From a checkpoint of a small image inpainting model.
Model: 1.79M parameters, 40-pixel images, arch unet, norm groupnorm, widths [64, 64, 128].
Training: 14600 steps, batches of 256.
Data: 61751 training examples, 60.5 epochs.
Rows from block 4, named by matrix and row number. Rows with one number belong to one channel. Each number is 128 + 32 x the weight over its row's rms, rounded and kept within 0 to 255. All counts start at 0. Numbers have three digits each. After the name is the row's rms in percent of the matrix's.
# convs0: first 3x3 conv (model.enc.1.1.convs.0.weight, 64x64x3x3), inputs 26-38, a 3x3 kernel for each
# convs1: second 3x3 conv (model.enc.1.1.convs.1.weight, 64x64x3x3, transposed), outputs 26-38, a 3x3 kernel for each
convs0.5 113:117159124088121135091163104065042095095084116142193173122095061080077100152156148116114114129126139127146165154164130138089107093101086143136082098098124110130169120113075090091119149179193140142147122129153122127176160184109110076103104164165103106116123115158145147132109095088123113105106139129138100111140168145147122121111110144167188084043060141
convs1.5 112:112096143128159167145090069062016083121100136172159150132154160113141147121115122149120054139112068138170175054074104111112117145130141071101103112141147096113115131112077111086073108085114112121077097100130104145135114169145181146087125067082098138149143173139194146112110083068106136103182174130088098099138107148126076112130137101094064068115192166
convs0.6 082:162184144081093070097119102107085101128109121168151122152140137149135120133154139146120151174145164148168158058077077110112116130094118061147169046086135050085149190172138113114097094108116149135138158129110160117102148180146096101091092106132112111123141111121159117127135114070087073075060028070128073083120058065133124100078075076098088095111105081
convs1.6 074:166139126168122096174105149158147163186150124155107080130118098128114132106125145088080111121117104110142134182172140152170162136157188074094148114121145114124139049045114056082107136139156147141125130124118110079090111120122119116147099098152186140105167127091150127143159140129125129120144136103183160129166155110137152083185163139184160146191145160
convs0.7 108:127156103125112107138116062141094111108072131098125118144091092113062103137122129115103149110134108125150145140108131166115140156135151189172113140090088119146104109119099119039095135125143077130102104054101131181214155181128125036088143133121164166131164073106169194152042118147083134142165117051077148160097153139150172197086124153148197112116107069
convs1.7 110:145098078132125151114090083083057072104103140129155163154143175144114100138105060149130071172209188097144183113150166163174118134152119092128156157128104153119058152137110140112097165123100151183188124090086101098091140161152175131086165135080092071103089125160099121066187099072116116141148145146131112120139168206086108099099103069086040063064129128
convs0.8 112:142147073192136108147133130138173158123130115113096084135130109125121121126132144105105190098055103110044050123111117149153098182192137129131106132105108143136130116145168114127141142127119131155132143110115114062091107122100154149124160164140112162157145127153173102096121147153115108137088107136111147135137112122071075073172167116090124159172157133
convs1.8 125:208157128141159184129188194177156137116110140098116148131159158116139145141141138177177145116145157063090146121127197078123157131159150114101103112102104074072099071072092080107148093097152111103104102082090119130116146103136125176196196216178148107118135128126138147085144173125096127163088119120133110097099096137195157121096125116178163074089138150
convs0.9 104:139136098130119067120105113149167116121121100133102089142161114150166143134137151138150155160146128176159137130151087142193145108165139138135151131099113162138110125059106165087057141130044154146107154154146140157153099095072139132058119137060163184106149194146126177109116129127132116098146139129105161149104138149116135130132123133136123127115130133
convs1.9 109:156127085140124124101144162207223162197189152170167161157135128173159136167154135130107149147129114136164150181171152156131114169122117184123119157127131126115146129179183145168159168149143130160209154134174193146129106135127097108125088098097136068138077025132085080160118103151124114155135146150159148145162125118186092079161197191156157153160151144
convs0.10 086:128187099118118098154146152168124093123171132156174142109098107134127142115138149216174122184105118139071072148161115146101096156148190154106140133151149118130140137128116104154139088099120157116143151153138145074132085170104093146127115135156131162162096140130148024109086110114128116122139088096163154136130066087127096088097133156174120127105097107
convs1.10 091:122109053232146093146068092105152154126140132136108115132155139115128140111134150120167138106105127142141145156132149111141148122123162128136123103115119115168139139130149081077126101157111169122081122109102105099089142119115165169146165179172142144116171105101181108075176151133172133122099102143114130052129161132098163208131125105125117113123119153
convs0.11 108:098100138124131161133147142185162152123100101109111106124140157101106109146153144152144160105151106062097058138176162143165139128138120128173149057098136133129120132189170079138107133155141104133113113124121157165138111167172049077087118131101096137109135112131118125106122099113078066082106118118113126133159162157089118097134083101139165158068093128
convs1.11 115:101106122114120129075094089131132112089075067114072084119172147116139138107115115108114089099073119150119082161178175119096096076058063120097114127099125098117146130149093122133130074115117119141127122175186086107118112129119154171186051103079103070088149135148153148153160149149130145163128142158144140173119190170143181128156133117135158123163150145
convs0.12 090:174105080193143076210163113131108106168118081169114061124154182100148166090121118139189084129138080102123116090101110130102104168142072121096073104091091116101098097143096096143135079089115182165147083167203098065120154125090161155097159122116130136112072138156114085133113131122123131135132105144110128142068072116120101083139141137179167135131175166
convs1.12 089:121088077113122058110088069136141135141138135125118107101098139112063129162114118208164140126112130131086122155130174148110144146162139175141112119119148113085106202193143111125124097097108145161136074133158093116141124134138115159132117153134104118109099169140053119123093127155080099114138126136151168123163152133096082113097111109122133126108112149
convs0.13 114:074149151105118167146145137128080144119054127099101076141152101173136144134135139206176184111198106161146117095130091127123119121129129124105113131093099091104105138137103127111109130122100159127168171057137096107123109137139128107155105157122185052152176134117104155077075124094097068112132132118136078126101164097151156091099089171138147129093087111
convs1.13 125:121102100137097110131106104138166136160156133138162150149135124171173126143135140087125187081060128122117116071104086114127099140122134124123111122132127100128133088126146083125151136143149112139159098139093099138111101137086118135108106165158132122116071129103051128132073064090144145116128165121094114099094111069106142086148162093091094080110125129
convs0.14 103:096107094152136067192152076096148162093168172137172169138150162097108139109137134081036114095059097073056099150108128091107113112189174097120155053104147105105141125136131101086119083111111142175158121089101077079108098086125101123120152174157123161132113157140139168140139120126135114150115115175124093128102084104123126167161155098097084076100108097
convs1.14 106:187153097187163134169154141098110123073077106092081112111131155102103125094105128125143142074172193043092161157104137154121149168163148159132134119133135065106165082085110079096141092055140097104148129097152121128161173119114151149182166155168173074091164123099150125091137125099133118097141118080161157106125124142118130136120124135161118111134140125
convs0.15 101:125098108161113107110129103185135119142091073119092099156146150120106091130132106144118082174161159115094119170221143143181065149154046076126137076115149109123139122165141066153146091127093115161166070125131089140119127148149104130069173165078106137132169130073188200096098124104097144139053120148129094132127105115072093107110087113116154193109136132
convs1.15 094:090058103108079076124109087109132133142153123142142123129120102140147109123117113082150145102122196194128109167128152132102126138123134135093085149166141107116135149164111142128095098068073103104092171150123097139127143113129154145170109147145109123089091120125143163178125152151107131143111130117106117160136168102196196069155115126082124139135125149
convs0.16 100:123102087165167107151175139083000078169146098176193114130169188101128137114153163106101105125103107116110087133116127119108072111152093137129125141123112143108105129140120136129123128115113122129175063101143069104129145103094136114080105135132125113113135137126122139131120102149097105160097059088168123093145109106123115110117114122125127141133142166
convs1.16 094:104054052111092122189117137075123199074098150075137130155141141159156126132126109208124058165150123157184215160160199171166180127120164168134109148132129126126160120142162170144112128095071096144166151157193164163188134109135158138190129145163119094105131149180143179169128139163114107154137109131109056183118076172146079149113142073125110078091121115
convs0.17 114:122120144113135137160149134122098103181137124117108103124137122149155131133141113155125092170099113081042060094134128164193167122120142125105096152117124133153160114111081141130095043085128111084073157158100126147157118112116142156157100138146141127149071053073148115126108091087134130112090124120104114093086067008120060058146151151100106122172125085
convs1.17 115:176158157166137125083070136145090091144079071170103117089124117088104076110132128076052094071061098095094106084137151033058112118124165145141143100107147127122138115169188067136154122139124089101128056086119102094116099115129057090113124121118116117169091081147131119137160149133149107097126119133153077132180120127183148146117073099169139175105111164
convs0.18 059:108074128088072087091106100070126179147169170176214158127095114160121128147135143126143155134187220134179200147090097139069056135148099138122084160150125147131114143141121123121144165101108190119129105117132116118133148118165156136155163116105127112147103099095144141105161142110128147155128153162165113146163128101097137146127150128187177121196187122
convs1.18 059:092091150106113139107085131149097103101103128058111147139129098128153121168140122141126166099113144126113121155135086116122089136140131146177112156175124125143115110125141140136114156146136215147139213167150197158174134157105132170128115118106107105108131171123125184162107176187093135127093115114114031134152130144125151165180085070184091102162116096
convs0.19 108:130112141149098095081135181035098169153086136166154098134175168099109136153103120051000194131159039107156084180165180055102105082153129117134115108133146138120114119095090116099126125118113112141134105106203136132086111126119082111102143116134102131136155126148123224105154121136134127153135144167147136169153058106087194113147153116125140149150103122
convs1.19 107:091123121140118079106151176168107085135099126137116150166124067164144079169140107113124132132117130170153135124110112143095128144177138166129088142179196125165167112132130167195184149135130118107084151219181152156162140110074131172168100159109150156142082163158029129133098140161162144140145137102060076136103055165117075126129172103053130134085127156
convs0.20 105:091101129083132090070115036156170125128159137112121105150114098110115134111121163126164099117149081105145086150081117145100151128080157173113155145066129116036113171118131154057159150094144166094137144077167162085202132079123138081144110146133147101094086126133087181189139151087119081096123101143173162098163181138126122091110134131121108061117105060
convs1.20 098:097142141099132126139193154134155098151115099121095090105141118104131101116128082162113160130082115093014060127133110120130104128151110106110124106100134111098175074175135099144148087115095092193156089125124126152097109151087118147104134154085092147135127147134161204085137121121135107121110101114203131115121062116142047130152125149114136160114143106
convs0.21 087:119135160077121174086149127164142148139115143143125129153140142159157163154166186168126130140084113090053077126154122133145168108102169145135146130113143121147157087093132100087107066109104170134147169115094131137156143150166105100147082114114105092153101072120083052083092083092114107114109123119118126130146158109122094113080108090104131115151137134
convs1.21 078:132147132095112129075095092087064035131100068190136122113114122139134160126132160142176191103126090105078049142130106115081093110088094107106134126092074144102094107105155073107108088134147139157177106086098096084112164186150171142131143111076120143146148091097184095066140096086134141129149158153072123122096144120202177204110116174131136173127122162
convs0.22 106:110130170167127114123189100122114119100071092098164100123149144116108131102090125146065153127163099078155207072117135091134155112156132131122111153123126099137114117125128167087087130145124110122103140040161118165119101111151162108068113149129092147096144042166030190116132136134121124087125135109106125122162045133068181069122108105138154162188141101
convs1.22 121:083038088103045075163069012188078090115110128101105145167150136139142124140125141104117128112136147097136127079143142125125165139119160119115147135142120115124104160136113149171090138166114161163106099144123096104145129154162147188159202148114163116090121173133127113111112113075122116092151141104085085072127123148133090092091063051164113081127120111
convs0.23 102:098095195090119114070058090147161108177170131108102080171154129192175135121113094108124141099147110132150133102142149133177130119138103108066094125133103159108071141126153071139149082148152077115108158156141120148129167185199104146134072109065114134110127153115135153123135048032094090077065114146126138150158138140105080108103118124108065094145147132
convs1.23 105:113162128125116092076151158109150142119111092117090118124128111113109125105135123130114184161103114138085081132127133107157164115160189132078057121104131116119150081120111122118151131094106115132144118160193163157141116194186092152167080096141116100144101103134131122158132151145180151121162133108146097156120084120147105099167178129145123104128097138
convs0.24 092:057080069101189188111150101097113124085100120095111154093071083044062136091125165136103101148099112140121141183115079113077040117083070164141122135126126122140175128093112111111124162166149188116136112123187115137145118060022105111119125190163149097093138145149128125128112100151083110146158158124142183160163161158127131145144164178193133058140130133
convs1.24 116:072048077041078139131171142050055121069082133128143148099105143104107134149124103140127101117111133103146197105118132166155143186150116136141147183186155144130093140140121163145101132115112137156124156113107143124124083077100115124122173151090089098110113134157147141108133084071067079130145184183073136130071144136115126106142123122203135099080070102
convs0.25 110:188196205208206203210199196121116106117100086121104079141149145143148145135152160089092105091073086104083075084116124083113127090110120117111098128114091111105097112126141130120122126134136114109116118086082123100093163168176179178180189181183118101116116094100128098099156170184173174192180159166117096101120101095150119114141144150152149151172155163
convs1.25 060:150119159094105118086086125136137172199221212207192169128123118137136136143127104151123157155190188169183174153186171203176163167130136170110048149085083146121131103083094082097135089138196121115120118126132161162154112070077124108094125107126154126181145116163179149166117115118086116135108127144168152199154135159156116095158116088128099063102101094
convs0.26 096:159182196205231232235219199128128142141157160162164148108115138088117138119123126137128128168152136153141145118107095098107100111113110141123073097080089087107119119139135146135104129122114152120123114110119129126123148140127135141159148153171171155160146147161171178176128147166169169142159117108132123115129126117139124137145153183161148135139142145
convs1.26 070:144059074085070132116102099086067112092094122125144147146139140112148173151129142148149150171142124127134173076120139190191152172143118111122112165193160121130083174134158156131132117107104151162110148149106100105104073084142140134119124108108132060080125108151140133141128096071056079077092123116130126148112153144076106103190175170214138087162108119
convs0.27 100:098124024038060028014075119169134118103051077075049104162124090112071066071084101160123077128133115134103109123128077123101096153113132154173153144102118114097109158163155125120153121137157144163129163131114124123143166188044115077101072102135180144133143135141130142154152133098113084100100122139150133133116120146134148119075109158128159161164135086
convs1.27 114:082149105160169108164073049122178204151185164170149134113128143143110115164143129115124147128153184145188174150166148172155103165125117139108093110074044088111119076083121085078116092132144164153177115124140124123126090119149120105097166101115130137130128125081113013003041105125133167149160138099181188099138160132094109096175150114082101131082144126
convs0.28 096:160150072133107097188192146119159141064147160061051120151160160112144139117138133077128089124102104188097056123156149115119147106110131144103105140109109142122133064090147114105124145150117140150155133136076113119060127144115124101125147147136134170160150135107123122096109089043112074000133123062118171074111153081194154125132120085166151075159171089
convs1.28 090:146140092124108073083121094134142115141175193129143159129116135114137148110155142178185187164145111117126150171136131149106102114068071104120158123124142141157127122111081110179129060134133138171152124151132124170147130079103141139126103125088115179178131135134153081095155149146157157117161162141157170017104124061105149144170177212201138092218153115
convs0.29 120:051077079104102108183191124150116074128156125103127130139132130146123100144123090190100100162159102082111163189177135113099134094110147100103111133078109158141106138141113108146153113140132156142095099147140075122149087044042102091107142169140161142124086120147104139164098112140084143152077115146109147138107092127100064133152143155097128094165139120
convs1.29 128:096098104171162115211142157103078106132143149152145150154140175153143161168156135050134124087102133146153152121086118138105120188181141099098139116100134105141191131151156145168158101097111132172153137192176116130192122085077144133161225202232126121105141152138162141132133106110144146123109094117086112112101118151055107120111106169076067116105109134
convs0.30 110:129127116120143110118121093058049073088146149060169171139118075162135080144135078120050112165056157127114184154166145149189170116150157118126116136142096125105109118131112113139131117095089098166129111181086107169101123127112134160132148133114059065131060115143068156159145143110127107059137109085121065129131095133143129147147138137149135151178154138
convs1.30 123:131166172125149166140120115124112136134134156154146165138123123112099113094068085071131060066135076073163108144108099153111131134112124130119117125137116135160159176136119139128116113115131131080074106066028129104094157114092128073082117074100115141153165142144208162134152149120147148142146125139121221172109149160084099128122113118109077122136141156
convs0.31 083:097123182039196181075177089136075081123079044048074068139120116152150148126138133135164148124109125120138125127103100167102134150184108123131160114121124160143142175135131116109137119129114161142140158144141139105097134051132095143164075180087110075115072161118121122070125071126057096146023076114146134121117098134104059110124137145136171103128075119
convs1.31 080:134116150122167132153096118097150228126168198173152165123114155131143137162156087125114139106137129120150168120145137152149107126126108141145117112141117097152127141139106094162141158192161123128128098120097164148072103140180135136124214176153178105127143140150169105083141151148126138109097099104155132139111106108119106116157146079119093060104078105
convs0.32 121:125085185144100151099087092148133059159140086174187127130098104151102131114095143054121126057147100084139147189110150172097137121137141101111149118106102133131106098038137103077174083124155108077056155117141148129117118077203134084169087121126153148103136157107090173088078078088121090154131109174169167149136156147108101127076089090091080066128092084
convs1.32 123:119120132126125148151159152128132136127118107124083075139149130123149135111124104108073140117094115103091156136165124131146123122149151128118104139131137117135190083150131151147142160140154122132088136146104194179131126221155139174131102089116110083063115134087139171140109076069152110102161146115177123169163091119133024089162100140138126164176179171
convs0.33 116:139129104150127096178129157093120169165158109134100080138157136135159139118123122091108149069055078094070099112099127100160131152143109186156115157117062157139098122131162139148129115115112108127093142137109151133098125144141147161126184167183158136150137133099118116096128129149159152151135119145095112115134135104122098059158169116094056064206190155
convs1.33 114:106098177121188193157190184138116102117088085106110105128128127164169140158181157137165175076117156078083091076099123084104111122109115174147139136130104110107127058107167061124176075116151064068125124080075130100095039097145106179135127141134032012070095054094143103105110117139151149165187172143086072079189145120219166121168144095206132127093107146
convs0.34 070:122105075184140103156147117125134140119145154110146109172168180147145143148133118079135156082119122219144142074044103145089101158133099115085054120094069074093067109121099145097142139105107174145169138107133128153124107110096143081101128098094168164148106149156091154109136139133121113151141133148113109133120147180139138154169167161206187142177163174
convs1.34 062:091112072130135101135111099155126153101115164071115166133133108134127114133132113171147100123157150016065143105134125078135154131131129171162146190163128145133126192169156173143118119141123148127163149139174169166166171135111169151147148193146140098081159122073120130068140151175097134142129106140161121070119148106081177154062089090140127120114086088
convs0.35 080:146108099137126118138123140109146172129149128153134101125130171141144150157157156096149118097091108185135118042051121114060074153102050088074082121127095090119114142092124127117130129119105160103190133138132137151146126083116143118121126111129146151149076157094095114131152087116153115114144127125109123125091159171169113160232199130227180154177150138
convs1.35 059:097144096114146089125128103156179125092132138047103141104127139113106110105116109220146131172161173117117195127127122097146139134115122135163146149149165153118105162130144163137113131158113157178168130127172157152119141138099117142136135158151117159080148119106097115098118158178082125153114112126187093070083153104050175165122101042161124089148083043
convs0.36 113:101143161114119120143079070109084128145120132152158143141114110124125119113133148132121102143180150141191184100099063114140093147164156122139107122119122074097097104130122124100146129074121139146114151142157092090181127132080122148119124116098090149101097176161115181214102082129070062099166074078155146148153101155111126120145141144146130084153077048
convs1.36 133:099088125077078153063075107156104106143123089130104072107116167118112133128120122152137063131086075134057071128115128141141149145154177137143171131139152144133109118175158135184177162179177091156151069110132102071120081075124076079089090067101131125093108155167112167182128126104149168145145118126121134121139095129104062077163138121163140125190176171
convs0.37 093:108123120172170112154135124118137100070128129105130141142146153106136153153149156035109136143118048103083122131130080100163124112164143127121140070091140162138128112141086065149137165147138169153074016077165178147071093122097117175131154151135129173092109081137135146108143124138147141167143119132117128157133019050114164162174166151113141113192194104
convs1.37 091:132149167143143056166166144079087096106108155140121162115110117076078105131103117103106154058140186112099156127099167141123176105148172127111081132144148125117172119059049135164159138107077126094070135194151091118130126078090146147127156148140164076096159117090149101108149186157091106089135150113126118172148121193116170198141127067136115157098121116
convs0.38 100:089068212080104197086118127113131137134121150135085154148107108157132120141122154166129143116129130119112090151071113166046179158077168145132119171150117170165124206123119156080136137085135158172074134128062098122122146024180147042178111095134128034146119085143085124132156106108108117161097072112125143095092168141054125139133145120108152111151148105
convs1.38 093:107164151087160150100160136145163122129129100148127135123140130132138100137110101124149150111158171166135098141140065123106052136109088081096092094094073126142119065052134134144111163173133118128146156087073203113106138246188113200079156170119101103151126167135176146095139125124115123114107112080143143199099140221115131185145082057120098106095087069
convs0.39 117:131117112068126143106137145175088120098107128078181133111098128165144116151136126186165142108087105106064023159155164169130104119111105146146120130137128121156142139144158135167112117158087157131149159161133125096060138126122117173090063123084199175153129153134103068065109137167111142150170155068111155084106092121147113118142178148164120094151102101
convs1.39 116:142117114127123125096106094098143182102133170122141148114115135113096126112116139125191175083166141144183178110118160100136179076107157072068080072107118140140129121152074111122084134106089145143144106125122077104092152158141154137141168170187145126134127151143126126058163126108126120116118133149076156155074217163095225150150122146137103103119128133
convs0.40 111:084162145157127119148155169100107045114075028092087094130158157114138146077112144152096081170091100190134106101143168106146105121088097134125125164140146134135137138111114143117112171169175091078096124136107091085081072135161133135105126129148097106115133130120149115103104129132118063078111127151146122111084133115138113090133057030138153169138128150
convs1.40 114:146167152107150189159176165135110136174157182191166179180182181181190177153136105149102095145086060154163144179146118182159144176151129136118107138094123124108097077101104123120092122129104132103065124096083143125094128131145140132150158110106087078135064088162107101116142102101139104112100126143106151134107147187160115103158084116136098066138159153
convs0.41 098:164126147083114131088100143178111112171169123174176146083059071147127119154149139150127091161146111131100123106122116114115114135135153070079127106118115104135139138099100134175121103137119094089093129160130101149148157131112147146134084116163154150113159201169065135184098078106086124134131144146170158145143159133067102124100115112081094130119065102
convs1.41 092:104117138119187137143166107132157151109108086093073061102118142147138166148127158170061109170095071172175117121172177126129129167156156128136136143151142153176206081139123155180120135135100099118114113127130107107152097135132140151131182116116127118110167159146197210192154129114153131126123089100136134157143147207091095191109139179125127166128154184
convs0.42 117:137125167116166179057093120135144151124142174116119129131130130154165155105094095110124131124063085143142131053060075173193149172135143113091102150132088115133123119114094122146117087086054092091071139156128075038054137129130145184167080098068134113118117133118135093104140077088113074098093077077095123114136122135145142146140114110119055055168154128
convs1.42 116:081154171114125098094097072140162126100090089114119138107115097104103105103117114130124125111139118135121110096130121069082109104072105159121132142136143170156139184121109151131112102107138157128146133121137121116128102164161125108074141114097094121085125144125151112086169149170162159147141139156154161132117135118168142109105103105168164183107119143
convs0.43 072:093145108097119108089115082113059009126106087079132113122103123156126138128096106155135135164150143152149146092150060099135085068098101096126132104126127123127125064106073088114088087122124097158213126157214119152182127181096120166112113140137155142134140142137142132117080121151103110143131128147144134128142148115112129108131125159140146159137117125
convs1.43 061:100101096140107105139083101079102167097127184189156188121122143144122124132137149108108132125111167170155198101121175127115137139135171134127091144130122157155154147177133149137102177140140133104094092095111088110132073098148137175151152195156110113102122126111119134134142133135130127162092103137000098139017067123096058071164154139105107136118112143
convs0.44 085:128151138114135145057082105027077097040062095045029056132118058155130068136099076188165199182187189152159142145107116166132093166127092139134091134106108119113104098123147128126118110130102142201206170178170154150132109146127131139116122142126157156143154136112125123076074077089080089113051059079128105121141153168116133156135127155098137155142148166
convs1.44 078:073066072076101106032096089153127128157138153165162191164142140162138128148103081097105085079091070072094103067066087083086103099107122149130129136117104156136129165158117170172125138139151117149176120118145097088097162137136165114129174164149119131121121117107091102106136135123118141132111131123052055079096073100102097084070077068012068084017079072
convs0.45 118:110146165075101181102100077073097078165162094213174094115101116135154143135149117132118108135101080097164150060099135125097114199156098135124127108156172127104134160124129117168177104123119161069113175171118158104063098115146098145165106117101120081079096144139162124122111126137137154150140119111174137142065102120155161120206169130119092088077075141
convs1.45 124:108097117060132129061104098125106057148097068128118115101118115061098138128137134104119136130080112086134146092113144051097120105109155085142170095115165137119080113086115134126095102144114187143093118138130069085109097147122081100114130129113120084086113146154162162125173133116136133114120150143136095118119135122095115129059090134166141141171166122
convs0.46 096:172136079061058062077114109142199157148149118124091068158162139150147125121146126157155174133103112142122115143155178162140152181138126130125167123130159095111137123138145134131142113101125141129120133130137146107127142158133100094100072124107100102096117105093153092080175154103148130074122084080108097089115125108155160114081080072098094110103095105
convs1.46 091:177156146134114126134141168154128113125110099088072093153137088155154102160160137130111168128104121135068068161124104146122095117110080072127152055109117104127132113116117108110140148119124183130103175126057170119034113062044101091102166146157213174123171108054122031038151115107137119089151139104172152120165104053169136113120163185123176223147186184
convs0.47 120:152118139163082140138138154048080121088103108127095114142123104132124098134131102059086116087049134127071089161090104163075108150100092195158085122103116129141138136106091140127107122132116147142101109141119136133110144098104175063108118075102086102124091071146109058144134141140133138126115141129077111104080070101156099088125136164115166135072124121
convs1.47 120:111126125071074116083094136142124110151130136137120127117132137138144152133118102147135094154123094164144142200175110203184129158198181137136140121126142101078099130102147164132149150129110103092144154123124095124113134112063169136115134121120121147191163110185155118164145119126101095114092094094157147101151140110158150102162158188152100136149100132
convs0.48 086:141145128109144174059095160072049069129132119103137117137097116160096121166105124134144123137166128115151098104171150117114103133082106107117098159136115135099116135114079142133121096131123118154190130183198131158115151141103150119114108108113111108114134162114179169154095106120068110146062115140163189190117167136133137118151122124085073074129155171
convs1.48 091:149134185079104155116098130076116168106140142181178159182171150137149142139129107144101127169115093154127129124126146131116127160159170167128092143122099155142111146153098149148088134142092073075088123123139149145129138168204127127128119096097137142174132158183138153205172127139125132163104128161027081201074060133116075085128085071165156167099103122
convs0.49 113:141195110098074116043170138115094171124124133117143149141120110137088070111103134066116147110111150111132126126196130179126070133094131116148145159094116138131124132169164156106088145123184108153159168149101110133167133195119156046059095133171083088109121080157132150137151155140114112129109137149167112092101118168134155109162082087104217198134065000
convs1.49 113:088162152216203189175082103151110157168119120150119125100126164117122130110119112205146086165169150149164151125120115113098084114117149123135119103100095106144142126070059065074076100117121105103073036058067103107070127145112159132135185138120131169132128207146134137099082107095108157125136122118151121099151141140065078097155114049116134102148158157
convs0.50 105:098133086036090072096118092151154158102090088109095073173152115144111094143123082084105104060044042069081074138091079144131157154126146129135145094106105136082094150131134118138130160106114171141104135133127139149142133130120093082075130090065116133110105097109114130144134109099114147141117158160163184161097146132106164142110122103115146159087116118
convs1.50 118:094094112128116119083116128166154145140117129129127151139142129132123116108100091104098121104129219175153143135158157049074099083105127142120099100153158123151160135108104132137133122127095139130149177206197144145165132093108104107116108090068110070091121092094131100148133154178162177197141157149115176146144178165143119121134119132090142150116125110
convs0.51 097:162115108169107093146132110154116140127085164117084130139141172179148152144139118176177169106147150120073093086118120121125130076087105156136151112108147127168131083130071130096116143131085139126140180127192120170175111101079140081097129122127196101105192118139101116160057151188091097149113113104124084071135134097142149152150126138104152135100112134
convs1.51 095:096102095153128116141122118051143191098165156133192147169140142138123141104122164100188115137136172122117163158176185138130172153123136129123108136111113135134165203195156191142125156150134174097132160119131131153176152143170146159185118199197162155119131138075111162142154068113169098118127137140033201142157170103164110082101120141084111142137155168
convs0.52 080:148119140221111189206125164131163137105098155134027178139104101115095119118115136108094124103105154137112151146182103162098140192065171118159118144154126157144118162119149127069130135086110154154151103112165103122149199124073237071191209066202148163137128109152112113134152112150122103157108103122111174117140176120148148127153107122146123124131156125
convs1.52 080:101143112106145092132190104077125147093169129084177110111137144111109115110097097117149175097151151112107167106118042113160088125121081177149073216127073152106101183084170189151179123134124126144142141108156160138164100202104063148057105190066050154094084185063084169044110117133080121123094132138107109138123101167117100179100188137100174133090131109
convs0.53 102:113134087186188008217148111111164122128169097147131031089118138093099127114109119143142073148133087168090085129144089107131078139096111127082109130120127160147127168135121162128113144139108143132142121147172105128151144129022166182000199127078141184123127171120145082117125131174112135139115127157095118192084132178145166173167218166156154106140135144
convs1.53 098:109120068117091058216144144179174120180162133167129145110128139128127106149155109183175101107146098086157177147096099155131153146140165113083133093112177077105143131184143148195172116122072062162199105191226127132172172145079174130118206137154160139122131095124148100122132174139115143146143170166150115154090132157069157125124182145163131134079081169
convs0.54 100:158162063204151075118101161112130148138139121184166120118105082120097096130088106143119121131089131179162151058141079072155110112140130109127163106127163115110129151163153158184157152158143145156171130146151141128116137185099198187108142053101134156158121079120099043168123127108162135120127116144120061099137115122144154143152166137162149142172107134
convs1.54 116:110173162221171097255122078147108042172101083185112118137147135121131119084103101155166165145110137124108104175137084173133150149122149085091110092133155084135173124062060113112113055131139137111097105131099071119099145135104138102093145083086147161071163089117155102158141153138156147130173150120135123121135078124097084136167165114138144102141146172
convs0.55 114:145113172115142150051123102169131130103054163034072185100083106084085128092135167148137167146159148126119119163069121137070146087116127152112099165126121143116123140115132098121147117138143157139109143106123135145141127031144095141201050190181143117147137146144085169114134120135098101118109107063158171109156146117159124120121163172106152106146154115
convs1.55 106:095106156063147145103208145074120207092164175103135108120087125112100116136124117123068119102118182114130176092110116102134124115155117121155086142175106148165149164098101201111152167099143183111096183107127134103142070063152071120168129195157111098102117157111102195123133093149110111148093119144123208108137159122156144102110090195135128157127150121
convs0.56 104:150150118162146094108097131114133116069116125059098184136129110101132101084117123051097117112107182116152165075027069058132141155192165087120152081111133118082116127137155166151118141127110076084119084139147124165140102137126114136082080039115111174156084122151103095186136119109157134091074107152070127128116058147132130087091160163140153168153114099
convs1.56 111:160123135202108141190103083131096065129096083088101114110149138152142155150141151145100093142096141179135117073144171117167215154173191116114132102125124117150162143128118126113124078130148127118118130141115093093124132132145150164180135144157139119072132111130122142168114153118133148122113101096181117093195165161131164098124131177100139127136123117
convs0.57 094:141134117167160138175177159133122167137122147155127129123157170099136158080116144138108120107137098107108107117115103082105111084106098118109125095087122138087098127135142113129154149124162098134161061105154065075133149135146141117134143112131074043190090077159096061128150161133143164153154139156110095128109089059121115081127112121130124127086102110
convs1.57 072:135083146181152147155123109097069096116105113130120116164128112182176164144166166178188187133143171139086074168179192184198177132133128203163129189177139141139129169125151094116124084090131145136100122142105131146121127129114138176147109128105130141120099148131107123122107092116131106121139084118106088100121103130162115135189178124147122104181156169
convs0.58 070:140164181106167159154206181065133132089139138127161112076100135106116144139153126059134154084087128099103111143158147101129108091115083170148134179169160167150169144096129154125116185131107155097073142134070134142085130133176130160151170170131127137157104153146090150128121110146166153153195160135147143103100134127079128143091100095136140128117113119
convs1.58 066:125143181106119165073090138115118113132114169090100182122128120139157159130151162138144202121132145174180143153154157134108121118102102107152134102110085098111064082100062081105072112138104173137099138132092145124050104098072158117099148083104066053158144105160157140124118143111124137107115125116172147157164110137073081123215134124134106091193153113
convs0.59 110:119129083123147113070085054169104127127098138127141159052057106070138164124178182143126100115116145125114150141107100110075056171152156104105091129113100097107097104078126112154164130168136103120145118161181127158151121052036138176141098152108090072094108136112116117140092108103044128160077126134132164128156168137138100113106154107060066040090117100
convs1.59 120:105116145065104136132162145076045037042038033069052051111129128119128166137141140168141138152150134134115144075086103103125132123092098110126131138148160147123133137158117162162116121110110107138128099142151128124124120150132159181148178162116101118086130179151142174170161132115114096106103094114082129151068103124153157137101115125151148130136117116
convs0.60 065:158093090084080142059112140104174175099159142110118106152152136144155128143145133117158153117092157139058105199118108218131096177125103096071135127106141110121147063123164134108126145159107179136128153106063161133136183152168175130159143135124184177181166142132156135122101091089095084134093077112081032113144115163123104182202179190165197189169163170
convs1.60 067:159156154119143120096154162161160115124143145090122150085087119111103131141111151171194142147214157078110079128068023076075062062088073161134143167108072193141081133120118131147133123137181085156190117112082090098033184125063181141106138167131100130175169121078140082042111155180096148148108122133199129103190152084157179134077108135081106112119052049
convs0.61 095:128123096125143098147132067129081098087094120107108139077152154092158177099145165143050034138052041136072059157133096110141132064127153133113117099094111134109111079145111111150139143161137081187170111173172139188171136147090126153108136168102173104083153124075138080042100155176119158168155140096134061062172095072147118125151174160154134098149146125
convs1.61 089:132099109146125149159150186104099145125144141151135113095075099126096099139124130072130131058128150127128132104121181144127153147136099121120136107094120083110166106172167094135156119132187086078074071077042115112124100066085131128123125143157141139105100158152108161182154134129139125141126093150054106186043058152128102133154148138114156175111144217